From a checkpoint of a small image diffusion model: norm groupnorm.
Rows from block 3, named by matrix and row number. Rows with one number belong to one channel. Each number is 500 + 50 x the weight over its row's rms, rounded and kept within 0 to 999. All counts start at 0. Numbers have three digits each. After the name is the row's rms in percent of the matrix's.
# convs0: first 3x3 conv (model.enc.1.1.convs.0.weight, 64x64x3x3), inputs 0-21, a 3x3 kernel for each
# convs1: second 3x3 conv (model.enc.1.1.convs.1.weight, 64x64x3x3, transposed), outputs 0-21, a 3x3 kernel for each
convs0.28 117:520520494456459467537497462468444500581560470439484437521523515464451465476476488486522521462462491479446498530506486495386459483548512498478484510527511453502471480469470569548604482522459452412474440518395515442558483513493494425453472547495502479519367414495590600483478529483479403474473466475525491494477441451442475476470484473490508455492507493534507521441517465501412511492454492603654551492598507489485528498488460452479471493515559467464437513506506478566460625442530426629462456512522651549536562650486553519502664529536416609528500451506566566463446467534513512556461376513510565420
convs1.28 121:528516458536506529508507484512474532480475421480467464495461452479499485535570512509509528444483471501487495549530594534597548480496508468492492513466440498478461510432491474400497526540497441547495541529567502500495488461466506573428548508483491465435484513715518517524502467475528535570500503523556596502552529561517538528485462443491522493443513512408455454471528579485537505518593550593353489500600500517514483479486493513482502505512503470472437499430489497439568459570374463456406490354410451555337483516485450494493513547399456442500472440492453437410481440503497403464491512437475464491
convs0.29 135:520555554498401513503485516474429433526549475518520537493422487475516507515524472515558571499548516447476426466558479520495484495506478418407450575632443536525520506405466496591508548508486507509447476472561516405465476542577477387323542614533485550543502369454506591480546586573461441511481456412514508456467529503498510494440401446578557452534565489498471534444438522502526485533530502507602551502487472495608635487469488446570477533636632497387454429546456449504508542588500469509524514566547471407415502511552510465499506480555481451507541479499451602537523449517490470536555503435470535538
convs1.29 088:460536509465506527512451534464448524585529520556487510544477513493483503461555504518502523557508501523466519537468437515505480452447554491474522549401464562569535447499482496528597699409549503538595355526503559478411517443503624613428441423496574278474564676531460410506532517481502470527515402476477486534472484520473521524520478447538470446508554449539492464448487483516583478562679566436318480599573432536452465506472525545467468480527510460584460453441453497524500540482477450548494416434507495557564485415503446460498546486487539431444533532489450423496471587497488413496508521513562518499
convs0.30 076:440568414487458498489539518548471534473481526607500528508420545415549459545452489454477588440460468516468558512462549504436554483472513468471536531544524502447482463387545493527529589511507529536538524506492450511497490475537554497569489443438522509593433577548438453481494436533507553503509438438504437581543452507538386537473475532516516509597444455502469443467556504504517487500475469588485608479506565452460494458438646520464513526575444430464454519520423411472520603442601415461445523495543543492510479578415538426565465460513524483535495536485457463429513458520431543465476518591464444445
convs1.30 092:468482516488490459503516555491521506506497489538596455501578466496521502490467596441518608526565480523492549503479491464560503514516575565535516474462482512510540509466449499421552494556480466464588503483599481527534505579560470515497504458463479570509421390578541521380498573518463576480490470529549485421503474546509493527572559461495510471489443615501405482460509591513508467478491557435544463583418562475588429519534484453536554640505518595458585494432413578497599382502401479461547535490582536559409410462570429447554524489479533499420502523481542505477452456453515469588450526486503449485
convs0.31 099:451490461554495476524523517533504431466470509499456515519479510440535410427538493553536516509409559477472415464474481462515596455542532565476446424529486459509511477453468597476591511492543440608498585613610515561452480489515390474394503482559509566465483489458520504423407524507578514555517456400410425531505425530514425528458467480481534458497527429502469430516436514433498507535513541486341394468496454493537551488450443457499529445510524527412422522505503383502499424490474452481426502499549463480362500456419502554468448506395448479533525421488557544523462535527424423554526487560507537505
convs1.31 098:518521482507472480493538498492570517419528525472415491560360560618523561535476492426477545514512424501431490508481545556586473491444454479404439632570607580531495507487586559525510506513409507485527413450473601498535514493472447494500483508566567517446377462519522463500552511513474521462508486569534618522564531507508538468538437506502474504556487489435500527448526441578516530474515475462483575561577484509550433531447540520504453479379492567432475481495636519453497318442471477477505552510419388529572543529522577439547448581489461513531505489552500553553444495477515535487446508486446448538
convs0.32 130:523472504531361504537461484492508481470535467484502515525534491480469479516443486486530496501493493482489489497485497499442444521505489503523510485470469484518498492494491519446529524482527496499479508519463478509482506472510474511501511519503520490479494557510527511517507554480497489457518516470458412438335999404421342529515468524497482466491460513481433442498485483482439469480503523486443499501528493478507486495489465520517473511496492493465449502511535504512513508656482498522513491483479484543470461488499488472497443495499487521470517502481464397489477547508512543503521642525484542522
convs1.32 117:499543544481463395455487420494493535523510562415449519488550450477557537530529472478503504523507493463465544431439497447452492505431477476483525518439581558415547533512565469479552462546519525538531494525504505502540467464476535554487559514563487466447462552455437426496566528578516509555555475525545448532432879380459414520531447514472492448457490528515491488442443401541477516491542544561529515498485531507510491506534487528447515495488513483459444499503522510446490501810443537512490509482493484472492478523504549436488486498437472453517529384508423390485616447541504491546510632478554479518
convs0.33 098:512512464465499457493528551499473498440520494475573538493493486572489549530513498584458522500518508488506449429431492563457449556499477561487463468513534518491495567546550473322489424464472542474490518524429510532482489546560545517528470479428544507499506478465462495496488507525507569495449468495434504508540512544447473451414425552549457545609541460541487552448530567405437466492523519552330626488519401471505438529552511474472495514516508600436470541573494467482488473508468515429601524532513493536411466366482544518543522543426565309448498504443508585478478550572447554516582588559472581482
convs1.33 092:442529490507616421460550447455447505476423466484497456466500502556505516506579518499446485475485460507466401485525512423515494517534451499472514581438578551503464507513475628445428579497487500489515521502441529425560525550517557599429486534521451487519398462515436473507542485521500453535514515557474563506556515536470523451490556424472498434477534538446551463490486466418478489544466496563350533512551509529503542516488396517509450541423508466486455525438542475412524526535505494509527641248424435559544500438533476403539452494526519431457458523511501462493489457472435520527456547488588454508
convs0.34 082:499439478579493481572464505530497510467515495493594482527443537515478494514563483458533481456514414502573558549457438451388472539515575497440534573472472458557499515479548406447485574479477490484494469457548545496451511476523514466455523485527420479494480446514490558508565559469412479519470603513383454523542533510465501547557527531578414489445490497478464482664434513503478521521524546487546516535571498485550413459506486524529501450561565515468508479500490459483492465521547529558478503495492430488559510582521471506464428497390455471459494537488514473466440504505501531492474531503482485465
convs1.34 106:474528506472448473503480465590462574479411537534499396472505428534536451496596450524466570537529527447465463506514468498585504573492510478491549447594503462504483568457446496510537529541458508523515442457502504567588488477510463547493510532514527328518381586532490510529487431484475498584432469517480406530508537544426582622462510502487518541500490462413531524494491473469550583467455460496454539552461530577478516500494481566519471502532524491479417488428509565467447482493580541544536530474423471428530523535445536510550516467512496551513431579462524465505517422495510556522466354551540498448
convs0.35 086:466411489411445567519592491597555575464471575520431503559519513518514481529403533495570470648508557508504467370521564395426446445560468536510532531525557508529503544509641494503539503473565533520510519326493505480523445471473559548567533499547469504500463526437534545464525547532557489441521550469442524495546604427584434563616530471548472554459543550453462524500506439531582500441301443615612557540506554561533497517503535495443588484508519511583511535553520470511564505429455578492465547503487529518523478530561482591544515578554453502451554456543396464524554505499594573551532545508453456510
convs1.35 092:545403478354548599462546489514549518475555520424484479555513525399491510502521501537531565491546358560492473406477537479565526424505544468534603513485476485381537505501569458609512506398491492508519562464520572412496473488462521478523535513461528468461489533449497493498531522571531491457500415487453511486449521480538487510505487522486571510571419402477495480440485542571473549601468499532465493544401450460491456527544562482490530561515447503472547431507541550468568536566545345521453475474470651468552407444499528448544412548454496471507482462475530509534441480467552612619465507460442400460
convs0.36 088:502535466512485527496527467532496525544479522492461546539477558516481542515435472579502501504504417506514603608587600515373421607427435580568471408421544482517423498497447514547514559445486574557475509465489520488507531498499476528470546461514575521509479416524501414464442517564557545421530519496549443467461602514478580581491584524437481451516541501463492564534475507467534499529460524559570525470504478544510474502479483545558392458517458525489467541451576483515516522480480488519539480457514510581569517538466505461461467489470432474494493547508502495476490530485463410517478499499493582571
convs1.36 115:440382472407438503531520573350505518487508483548556566566513513521508505459439491446537490466490525533536537473490487462434480492528508511525545472544516518474457546581537490394458475517467482560491469512509479510451506574429587535535445428455521632553469501450465483437442497537514583410518490508469475513421518508611497530571513451500542486490420582521470528545585450472434513537529497505505453454503504503478515545505494533494515432440481462427506503498586437425498494500487474476516537521502461400536486536530487442538452497462500538437392416473377337519495543562445407491470519523479535503
convs0.37 096:502466451460429471532458543467484458575576534398469419509478504503654449437467484540492515509435583569398493493508618493416415539394519395538455532596539439466469472443430560585634471526454471569463462478609496532509540423423523606454469459494547450559463520469504480533584448508524399580561459478407414494530518467510586476535497456484583548372485485503452514473437447577465516514452415527657370539546481482503511465507423520466525554474500419501508615453567519539505509480495577536508532485492550460514427501486501535519488519496557472474490520502536544576587519458474529414559693452530495519
convs1.37 098:477565542442501539405466443516515471541571512442490395469562550464466539419484482569484462519471467448489503431457413462476499423499546484543537532486389582523507454579534496465667538536519688431417560477478645468461588476488401557550521475546489464466441502445452427550547525469595535430540532482486575492461554563459505481491473541484454508499526479496513493468524545489532500557608582454599423470515468515500576521461504540509517551447478529340372509507462496481530443525547489528516458515522623379405394504534476507488417531485566477481511399457439417503537543434494460504552607547519543567
convs0.38 097:430457521510447486502486538534480424512533484498510479522476449498473541556530469505421553528432464487528525513434524481445465554509485507430513605522482446519492558582489482474454510521509450583573475521597489534524537482471501502504518535478493437491554461527500419469446498481544446541536467450460492448565452488578545492485446485571480484483512487521497449488396493543476490575746555466745614482480539502474486555458509526498489516473488479400542525490516482458502514595558505524466548446560515702542531498503492560577472673566526519481553536502369552512456550470484457424559556513487507532
convs1.38 136:551543572579576549536560485533484453545604529580508450502493502503522579519433481501465446468503499517533481533499531505487425496610500471493491444553534506572502454511462561487597389308490424523493393440521363474581527566470480499532502529470508536511494594465517507641554504533506516513550578498527526506555506532558514515535514484467535541471422492467532567473599567477526546549587602385414439561323399469503538492496516447476481504439483477454481471569533493473496450358492501585503535451435422467543343636452467427507523511482458538531505455514451361539448340495543468569519470522576619522
convs0.39 115:533519523487466488448484463461534489381503559505519505580584481387459524567459436500516545534439453502442488508508488564388469593447488494541501402428524552527525527496521524552563464508505531532550540513535504532501518482468432576498464460513558502480378553442454546487519489500482365488551463512519462472537424517464462467450469501473477544477456598513532497521503494473432443446442468626632500541590513510523490507456460486473447566506502611383465480463500518548494477454470522525521486511494584622534480600512551518519463686473551423492498448460563571464468488477562499512354516492503534529
convs1.39 148:507561603496640526523488512544557529485540562487474553544556531478475515510511484472501521492488554489525519521528475482581536514572514453539491514554567446478491544556494502363407525482477524591480502620495505579495508556594535530503507505522486460524541468623520563496493537508485500628501477513505521557520539535519524493453435470462447487472486512487560507560556493512533452506466496523533442528571529493542502521490437483498444523510480444447488467495479518478508491564511475467536525558517509477529501547581472514495510269548494470446492522541546515396486482453527508509484459636506477501
convs0.40 112:480469434561480518488467508553574416463469466498531466594456496607362416523479567577521474488423550527522450571403485491501433539504500559472506518454472494492542458597461499576522482492491364654620445556625531520512524471484521494494506482473490445515564512453526485490544484462570408493436485556489556504484414523505502512554471450459499486484551493475475471543545529511521564468624426451522577489479480448499521524526500557497568458448502566553535461471502559501470459631532460481519440461605561768617529547510510500473418536580499545517443582529465583465501522530540474443518442470473514515
convs1.40 134:487508558606492431498572522486520476558540509520505452531462515535462452528484534573505508497494519503511501476475482539542518487550440478478531466518501505514469494488457513413531488398485485454496300400484391438518509562489528486475559530496480534493481567488492492452502508510589509511536527478518499513517533497512466480482467543518467516453456475517471534455540417515552631530538575494567602620376506494482509443460500488475569491484496571510467439516518496491478533393560494532449589473472372273485372677580519481470473477568526563545473458494412386550485390447456492503543541559572599535
convs0.41 087:463563540501459533489449488491404548429516506492524595507523567513423526459421509522580507511497551380510540537610552425433558477476451607426416501443644453463551541528560521550558461504504467518518520523476464463493513551471428425466512541554588536483471489496504459495519513560495558389552491492444493441461465531549587463588458380528437585450628533609460448525529535422506470445482492493554564502437506477431591505583486514446495553575583497512414546477469541590481505449492541422548531574469550506431511459511443518491523472449496592515467545533498482422448499499508471509457439473558540533
convs1.41 085:465592518539503473488524530447509496555464518478547524565488473413454565479567527443476551539478483444473535494485512462498467425479467555482584396467487534611518485594528515483494511590517505587483614499481477479555495502446502569536497546448527624538475469455525429509513525505561353420531445513466541532503507481588601473538483447504533521595432469556498528517493460517576415527494529409463475546453538460540498507520547539529531595538555517582551443501415398573483476526476578435473510538537558489588496547467517495444581488495534422608526487481469430516439558506499434479515447470494525566
convs0.42 108:551526511471539483427417516397431496531484415528521532498491495463449456529590516561571462505591541435445456479497456480446510531526506427433516550455435560547565534423455580675544445434526490447467561607445534412600464518545452381514547593432539547473419506554557418475553516489515588560469365504519525471522525489507378428463450454521392460603610480554442518456478502439498525486442452559519372502585691546507520455500508447447445543556422407497590531473479459502498534399523478601506448476473517480538523568509505535467556542611525623524477439488574571495454530526480443487496422489578606488
convs1.42 101:496601543484552498564469559549470482569488516554540522538483513420444521449495472542457495545482484470561545511458555557494539498479444557493501522445529488513462478561567492512536513488505484420550360572475469498584494633513454274413467578460509488479570500525486485496433513486510515509499476542525500516510523532567500485513602543450450422481461479486565567465539475469521474563464553551535508494565529488508534505450482479472535490481496501518489481505525473591495462500431461472478459518418470536484481423520482522489474478448506536487551386407434436482495505466508531446537379569522528487
convs0.43 104:519526468439469456538514553482512528526500478529517557511501493482501500503550569506442538503510589531511481509388496525530443642481553498456476473509453502579533448486519559539486583463482450433429513486470525492528487423530515514547451571475473432464556484496527527481506532569554475556512389481559551527526458463418406517475472539462516492491624424496409506520591490503469498527525514537535503465491518557449451545529611542423445550471562548495514473409515456530444531546487578528505445506523419496567496516492531452444496449525488531528467526478449454443505477524597555542449479494508481434
convs1.43 092:468472505552438474522451535510540531533555628423404461510419510528485454502549546506596536492496419452539526486476507564463557518532450484512416456538580569539562444428487502491576483481507426531563479561463399499489431515521511477443451543471564459478492460407496559525555500487504522433444462484476521507508549550442447434497459486578513536474506386525492533503543364521471549489515423513512476477483530526536611491524502478506506452579426504461490495436520486484452495442448531551532487515513400412463542510478471527486478519529517553487501529510503461550475433515571519494522490471515489481
convs0.44 088:409481504506515566484510536477425554485520482598474459502516455592442529576545470470550500470474499464548465484544525537495376569399562545410506566505433492571592454559464482486496445548535546460537539460563475505490485511517503465526490518399513526440597517573375473480462465485476600517559499520492459453485512484480525517512566465529456510565530446386484557466485578433457601528436533508445533496508480436577495468477499539520622510509580516459509569526489595568493521405500479514480506482502473508601549494597530514460510534537520489615466525571466467475545535597505467488454470553535453412
convs1.44 094:393468472526529511529474483527515539533508568538582503487461407427565467511472526564422582473562530542508520536526463445520502543518506469476466535564442462553471481486462471534384642485498541605531500615449507548572568517554578514485471465489520444598452533413540451543552482505483460597480498528446497589450480451443580387499462578475535438473475534453582521525511508423557582494565494482465508596490504425500458511500571543525484572500434517602469472473399438555516527555494575454433457482515574539550549474448564458495574527426499563472473526428445522454444557471504468374520503500466483500
convs0.45 102:464466525453444477541552523505489425492505493535587524607442491536510459621534560488561465474598470440515449530496466529543517411526547595429481472437497585539486532510514502515478537473480489539555466525468540489481470520485516448535507526477522535417479535542532433504379516492496654460446455567554571475473555494402436557570451456498408540475602531511442534429478524479515493484552495485449455539487445394531485469531589521466562443584500456598463476430550586612510421511515435438479498667496439518582444508517518534465514462499513575591461459524432496465563490440538484514450519482474466562
convs1.45 087:457531551497482499474515512546425487519517466433484619520529439459547503533607441592439604602410572486599501465498522529403460449505444549481540491578495511578474456521379529544499494608527550496482644430444472463477558480459571567518569491439528520508493484490498466510394561557546425548565445509508458561487453490456532362523457400567528565469532424417512548466544550424431506549466451519493509493468510473526531439576513577413561406530479472458505605432472513503519495511507551465461467488501519500502576356481434527522526508482531483469509490396507478471462491555428538558514473515449409504
convs0.46 107:548410554499537494503543467509479394484579499550563479492464474530518466507488493554488535515430464560455560566334470583414549481521469497502517582518454481512516554452469542513567514517472475541441519499572566542415510623504471482532432511517545520578593439464501442488520494519528480559520452518456521534598498436476472484483568456504587535486527517475504441519493493429481547528485413503504445553529476517460640525485578441436490467637534532464576477474590474400528588504455487405499471513480506520610423526419585583471458529503586497611521525469510524510546534483492518533527536517374578463
convs1.46 090:578426523434441474486564485505429372598483507502524563532520463495445418570532462471504522482594510567402474487463486487522480548520496447560556513447473560484487534472481482455516553666479517466453479535488530556480481510619503469558446370534539531533493538416451491369522526509490550484524486456501513539578482405475488545492579448487356576565409497488455529523501447429452588455476506499537500546547503553548469506471504465527440512490569446574540476409511449545466535585491504531511502473502387465532489540519571473561471534550447488411567460461514461503569509470492508589412442509474429555
convs0.47 104:553434560420589546462529564477467491491377489576513522496492502547362507506455557473485435487531481451547538518507485513561459482492463457480500514375558532515537488550535534365535556518508538525479519579412552481508485504507481484583466511528510528513577536430567539489521526410453481508519532558455582466623332414516619535478440529510401552496595468550538531421487480485454523555433483512464542546580525508490501571426521494514474510549507528547456467485558538538478530433501458530554447458469415407515509556499491526465474513354470546509483530515490551509479458621497520523593304541547496520
convs1.47 104:429512482468515515529572475469444365481468447473512577550511463560412465558476489467531517410518544479492462480506546438604470499504556508537432520448464556511609536456476562435432547491490443506528413605560446529499419483535472501478589481509476522482476576442485525458536491533472605504487539551513492483560394510565646495516450436491450504492489530513458435519406423617459442434589486553410513444497513513487490464432488502491490507528520412545505400470476546546507432475438503456446503443522456598489513524484383518463490458486464536523516454434592504408503509528518520478482426459463486519
convs0.48 079:505552448502493559511501565480506361519521574529585478501498511415551483530429551562549464606523554516488414495543553536486506505458564405502431491503520448536590475523399457536659492514482515483497498544473390574501510492569488564462524423475482498561475577505534528499610573448536453533461531445552468492556601549482504477566460475470585531542465521533500502391557483515500489534612519381554452381398540527480536529495438486589649526483498591487483548537525567497475463508476523465537475542501481555497471466477415426519447476491474476476452537501544540470448560613494489422569499515361521481
convs1.48 082:586497481381455426548504424403408404462534537624539508450562444524500488487431500548596468473479445510476433558541537515582385413426453468458514464422538576510525452520473457540564499455560432479546430497502487513475596511549455450496445432460491453563516517475473435454510491542503556508484393471599568451540467442465504455495573494410464557471531429479543477543424514447502481509512553501448430456561490491538462495497583554496554468455552536467496476464467558471491442501516566532493510547427375541574527432622523432498547527475544392546548465553512519439475533517500415523519534495507447510
convs0.49 111:483481538447432568435514483482519480531456454555469435547487506548423535573495489464406508472416592433463534551478532517489483531485450528473502548410482483491489516507361429547448499533414576618563532646744493540551424447523443510444519454459505503494486452534466480500448474518466386563434470535455580464536462505496467526577440470496487444577382481477547494535532485463451453520492362512655421432473507447505446458476514468476471444449588449480530489440531514436565536527476539534458455459563474592650555483400525554494587538630454670568504529440533600487439574546497447575485406457470510473
convs1.49 131:604601542533542595504516500525527435595541483504543485510494467500411504505459498543495495489492518501506500494513547488518473495499480437469479478445465471521500473454508434317430524468461413442482351358500490377486535584448490527592551537520484533500480681454529402508525504499590525458494495474525500497512496483527466504488536492512489528442481506498491523452558526452502531504544595555298517582483428491530490451455521480474485495437474532485550475500574542489511538412519481529481572467469336355500473620575514407508465657491515505525458424516377216479493400521529489552490564466444536540
convs0.50 101:497508493498445510493454489540506526499481485480503489476518439477522475519498481515459496546511449571464485455375549375568662424647541529466511472513505505506558522503527456553489519500507465557510521477550506562488527544466481492491462549449455467500413586520490535509492450493558499518485457443336485527440749611465503534489477502475528487485521522505514482460475478510554532557466536457508464527474515503528509508497495601553433449541512541467513520497499416455507376894613483553578542460496559490506525541481510487524488539526500439538516573499545386499476478503441559516572449431484447474
convs1.50 105:535451517478494508472520491555537550586523512479455483463446506464425518491457500540535479596530498469567477546572517599547396535413504484468540509401477506524527464469562547550508487399505541499445446479477451476505493485511548455556439462524504462463503611470466427526539488478403474473408554512493511470536653498524520472527505491468469467414447563554409475460473511461487558492452558438478521467428579545489559569566505473546455535483477552527516501521436486445516548761426393456475545506478547520460511535530516506478536501463474453530470507510471406490492483476501436441393446577453571526
convs0.51 107:536451551511421484502456467479544518497441434511531460585508467541485457515478516492472474487541514522533500413334411456588633498617552506490496544439434528485552425444399452519519519572501506442494495538525477512518491476489526492487484516465468376478479557578483620549542517542421444461483421491500507512451542513477452495537514558573409444500522487491490544496532459483507546492499519451414428488483396478511524502570522533505514544570528497463420483494543442404451427626557510578525457542536518415461454536444525466478489580546531472578551545566466390434545402560442606537558432473491391503
convs1.51 095:485516502505590424443583452518501492483455528437470494439502481548568485520553436451424476454423544480536551498430469439462528595549488495535479522522399478491541481463466492551572562490499501519522539400569476515533512576533566467426501427460557349459450515510533577530516537444534504527433445486502537485533516476577535507490484484551557385482513427466527481574517499480475481421407501552554423537529525511485482455492511502512519400452571572512475483509547475466528525380621528629525486522493506488498512428537544490498500467480501499523402561421606560499460483482471584456574502402414384488
convs0.52 082:574560635495524465404406463485460483544581480469468545528520477468524576467518561442515440459432457581586550493584411404486514554505419451494552534511536427563430446466547465528464510498500536496495492455511500510489460535518516436468474493534491541484485497503574487535519548410412444482539571489380416433440506580560670566519479539575518482376432544560531591538485533439461435451513534464489508525564513544501569454487528494491413522523468484516506467482499486507487577479503514534543495493521467541498521519524495521516489500485515521503579512605493535518380401440443470496488535512517536538
convs1.52 092:427524540530451509396560467475467508621498445464548538522541528477448474491440587494428426581589493543516551468454486486454476528485568545513559480461518474522521432521459504423460457531652509411498483442517546414511522580550492507476459349514496476470545510519523462447497478421543509570540471492410445470476462524574594557423612571530482493538523416488537557480544485390508491440521505508432539487555423576514540437546518483476514446528557565512519598407496469454445558460511551513590558466427476561467516432508521439535428512509506488474491561596441395475471544500447434474451454509536510540
convs0.53 100:549486453447536433527505578505530552529418547493440553544474521501485450514505487445465475472436425503487448532597546478745555467522496557471478516444516534517495539486515433517439508548503484505423519427518513525490508455562442433575480517493497504524540614561501422523524482450430336450579493500504715491584618524455434447507479477532477554527477562453479436465470469544519551483509473452569535498506450459439470513488526546469513442474463499540446470506515528445544585519533508515507477465487509499486507454498520488478448486489477484458471567410551429468506559536457487472523349516541502552
convs1.53 103:475428448493512619494564441475463517510446514517394540510513523447492560420543556553510500390440493467524512524482504480518433545474456484587534458548465531524517556494500499654566484449397351578486348563518441574509465458486462462485413538467492360453541557560604530505573467532482436465527447440506506504553516515476521459547545431459516479460501382475498490473513463499577438434457526478503452559490482451532437494510502460541489503440494531530582560535573463526466572583555507581535451587431588362509473497578555481420457603513579550539442513539466491510486435596547509416478323531468443436
convs0.54 100:451503413547622524502469393540447502484528533557474470495535459495602538529520474584482421525414512508547507480571503521625618513541455478479502513544518493537482513524509492520553488474505482535535524466504478488498527538474453496557501456469518570517519553532568514471457453474512548509468445514508654462607821666439616417526523435459539544534470453505479534510558515500429437520486484518515508480450472514483490469518478472468516454536521525530497518541478549595464579640680552536490490509546490502506503527482517543487544556530516506522430437440460629457459436339499430511519437475490472491
convs1.54 095:524523426410372457488501525474532470466428557545448546462499464559480486448509472481477525449480511500518507488537516514422459542499508523478515512446508552546511515476420395487575527556503490524517543496543504501506461454485448483563457427496439574476552514507470519515463541536524512419495479527431527492490690512461544451547539408512446542527431468525513486553417433535449435364514551536566490484544447440560527578489531452483503516459553567480511508497567546515447638882528543561527473500484527501560514509481514459540543563470498576579551449446519389472470503532526511500465397419480450463
convs0.55 092:507431572515464491584507506417522448463529478429561523443493483554651516434503446431512517455507483468558466457453539514467554473583530510434467512498511492506561467492472379477451489603489480566495469554453498474513452544517422504545502519490524522485499519570522485497617450437514569391465505472385449462400592513465513545555531440499457550557530535469568554581432483597515473455523540430523308477508416484504527454586518502584445469512546471521489520467521456561538483613415487449557453460506461492595494494469422488488527487500500586478448520481470473585461550494503520429431560521459491470
convs1.55 088:380490430558514479389544525484453554503399506527474535421494445459437538551508563515462536454490504539410610585547477479539526432474472499486518483452525521617484444548484531501596521458440502478490467504512453580512565469488413442525510482465557430451504448554529477540533469517547422485521483493493567465568489537492451524491501406471539547516444425492448458514544477520439506506464565446446483614550454516539475455507520507531459476495581528457603502451551453586467553438488470516520462535520447537472551551445479553514574498506536463459568454421356490466544501537489523427511376482471415450
convs0.56 123:596449371481521498389514592417490560438502547520499471478491537496493507541572458508489400534485475506531537518606548489497484564450474436487586483521510569539378485533522518525477538443484537510441522473501463492547446462569494484549516555456451530530515482489539440451550543420500495511467460573490468499503556509531576464375469618456544530640485412442495484523488464406513533462506573560547432531539451452539526559528510498507441582556391517484485394462581556501456533516497525528537567493459494531553439533554491474437510496522524509487590480401504457464403555601469452563446533537565535405
convs1.56 101:552464525526488504575502523521494545488420428584549624536520513465462410477408500581465509484445457498434503459554458527460519495532530567487599412391436473405501538523542491382450536490512543409479513551448543458519491454488503446448501510536551586545475541453495455511458491529438395479458475534532541507564474463483557540466463504534533528533506526532529570479588516568534475486534474493484444423574554508519593465567426518460522541453510535566513612521523532585526460564549514550487619641566611526471528461493529525437461524436449508553526489523503497537528510500543426506413384478523478546
convs0.57 098:555486392520508517589489498472454574507564533420586501446512423439525542558501510553525544487438509588571520562527483536426505467509546484528562486539395494507582500470493494458557471483578576533504494468419533437432466638545544415420508492595450572548530501551509581521567415504461507463497537472537460522495495522565505572464528504560455452524482543529445591523482440524395469597574576334394439490528541607537546342523465461556508476514547553502551553516443526535569547448449561513498456479486445462415474415583455449482413517428526416590531522431447584505522498510408503562573515499503541551
convs1.57 089:421432469473472594527602465462414541459434512457522497437528418492543522499560492433427394495550585503527425528507471499574538449472480451498473564472576463592519450509499435560521550484525551408525412473563528508543483544531558543395418401453486408411501558531473454569585499481505483500546573467473487509547509515432459542537507440493545449498486478463467455559529508436471483462546495493477443532522522554443549471525568484504446554538546480430398489508562459519472605514433416520458435506466512503556457504537570437520520468444550493447481405519487450526561466473490326491496497466495520550
convs0.58 092:520491457488507523497456499512465574503622416456540402488463456642567417396647474477565538447528564470424582474483459506491574535472492504512537582573373505441513457448501479586485506533492498448415462478548528410353516481464542507496480549527533500515514454543518555440482478431383445727525496498544497447480466484439567495456500500628568367456504559509449456526510482464450539439479463476474437542514462505527505442451557422548603518498464474466633540472469510535534497531483488439489452498420422478370497443459487436504495543437516405445527464440477588533578445442522493465558565490446540525
convs1.58 091:494455483486491536479522479547443514518383583500555514523462493530469487575563404480539452484549585506521540461489594468482519471536511454507422627477547471492528576485545467423517546439488619493437383533499597534442476458519534483519499577432558458470446609500563470426487494515378556579486534462498500562496507487485473519493465549624355401517513558512514447476448502572480523426478485583477482422501532494545451450460482512542494540566480388557517566492469454535465597468560425432473574492538517515525515471499532487485494466456485503471529562451509516443509583458450394585528413468572483479
convs0.59 111:511487480552489477517500506551593458471556424504474472497518442555560494484526427540513471492506507422483567331533651443517578437528509512513537496577486494465526478540437476515486474495537456406499465402555450453488506419543503623464542476512511513531366557604476541493501466495574458474530602449455502537446501559500525476505547420507528510539448542510463489464479549532522525446514486508524440407496527593556581458459400454526589516435488544492518513570450429532612411531558502424549489493505534460488559502499435506500444441510492505391493526446564484464552480537503507434538675363575498491
convs1.59 096:542474494513455519531419508550549541514450576507463399469506544497418510546519462493478601452526555457514515452491629424490548471472538477489434595432560529482494548511562495355452601396473628517501421543469565565441516484414560381460477599551527475506422467639442518449550426530524553396512538545525512575463459575512493526451554472494461484564443527497494479431438515584523492515493480492457563518473471513558498541464530437506475594450545506525496404592467473546482484521563395450545441564486541529416505412532491431472495520509472510507459510527561515446505479511516438441615345457580467526
convs0.60 130:518530467464576402492433501461487569509378584480417567471455584485472564500419488516529393524525460458592430551499471524477442488565471459463642461419576517471483515435551488497552492561530506542526540629281535560496454549518455455599485487540489529490481516481517376611471567409495570431529523502501470524488505503499459521484454562465426537465438625454469581502470528481498538600452496536484515462590421490451481539483473546526508474568413503581415486576479542500468523379569508518438502501467477469525504478553537607530501404657502433584483480488493581437503583401478499537523404574495465530
convs1.60 110:529466510491494537551450510567517524547501507501520550486519489554438478497522489470563545430528528512559484460589501468515562447483564523471459575459477546471489533426483372424436589435455434591538402554555513559490569484531506508475449539533570350504483518497447542502468509540453445504495436504558504527491511551540494517471422483407489516496438521493513468579470538549533539519583477531504507460458564495450494480438467473477480463472462442498437459600506460528506581437490525472492493430434487507553491455545551495495628440510463603505583566547584550469538584507546466552572445445470487473
convs0.61 096:470415534473535468512500531515497580494446505515463516503508455514547513534567475564607479418495449470528447473518556452507550430488506436426565524478526533536552444539484571371524468482591508513418544490435476501411480513537504465496495472509461500478520525511458457477551623369567514512481481462422432441437507533480521415422488588563419506536495517539440421494507519498485438592501424625478421532471409459553362633512523523494519538525444491532464511551433488496479487518428511471443613489419475520396561485426404445413469496525568503468550527423459527539482522511498578441540518502489529487
convs1.61 083:476437535535417509459573493528500441559558470540541417508526439488437546476510558622506544556466570511473521429523591503513509447434450465485517424551521507570568417582402390542546579448574570508451493495453525495485477462656560459431515491487495486485513535476417570558513479497518500476561446451535478539540564538419490492436492558431559492440566444424507535492480438433512510531505536572450452461513515541542533445470421559535551540440519518488530515529478414545466526489517513511489504534379535443576531502490549425402464495546449580468444498550524477448552464440461482518477548481541534405
convs0.62 115:484413422523540537488492480500530598430485380477469517561539519429433465450505496419406399558575527520473535498487506438495421544516563551573571429410433485540483540562600583614670460466508485498550452520447523504405535583572508413460479514482544520524526442472497474513448448418504559495508541515478441547520550505499476502552554571419397407508499525433507511557477538550454471515615615606497427542604579510490526531537536486442543515471461517550576524462462512557498456532475560535527596452475549565502523500520511566432470370572592494512468374421556640550483491498498563590483431467457514470
convs1.62 116:506519564425582467551510543457596565512490480611568579531528491470514466513531493446499555588523572493506514474460482445464470513490428490543507565527530553492528513531489488574510571614586423446492431473478495493493490528492540507558529484515539519537496446418441482581537519494567499542523530510518504551423501478541510485431543497450429442511643646527461489528527457551483530547432583635553617536582533467476488504503482474501514489482532535527560482514549491474485581543503546518505436481540441560517551443441515485509579478484468603476430439428459415452437526468498505520535474522463532496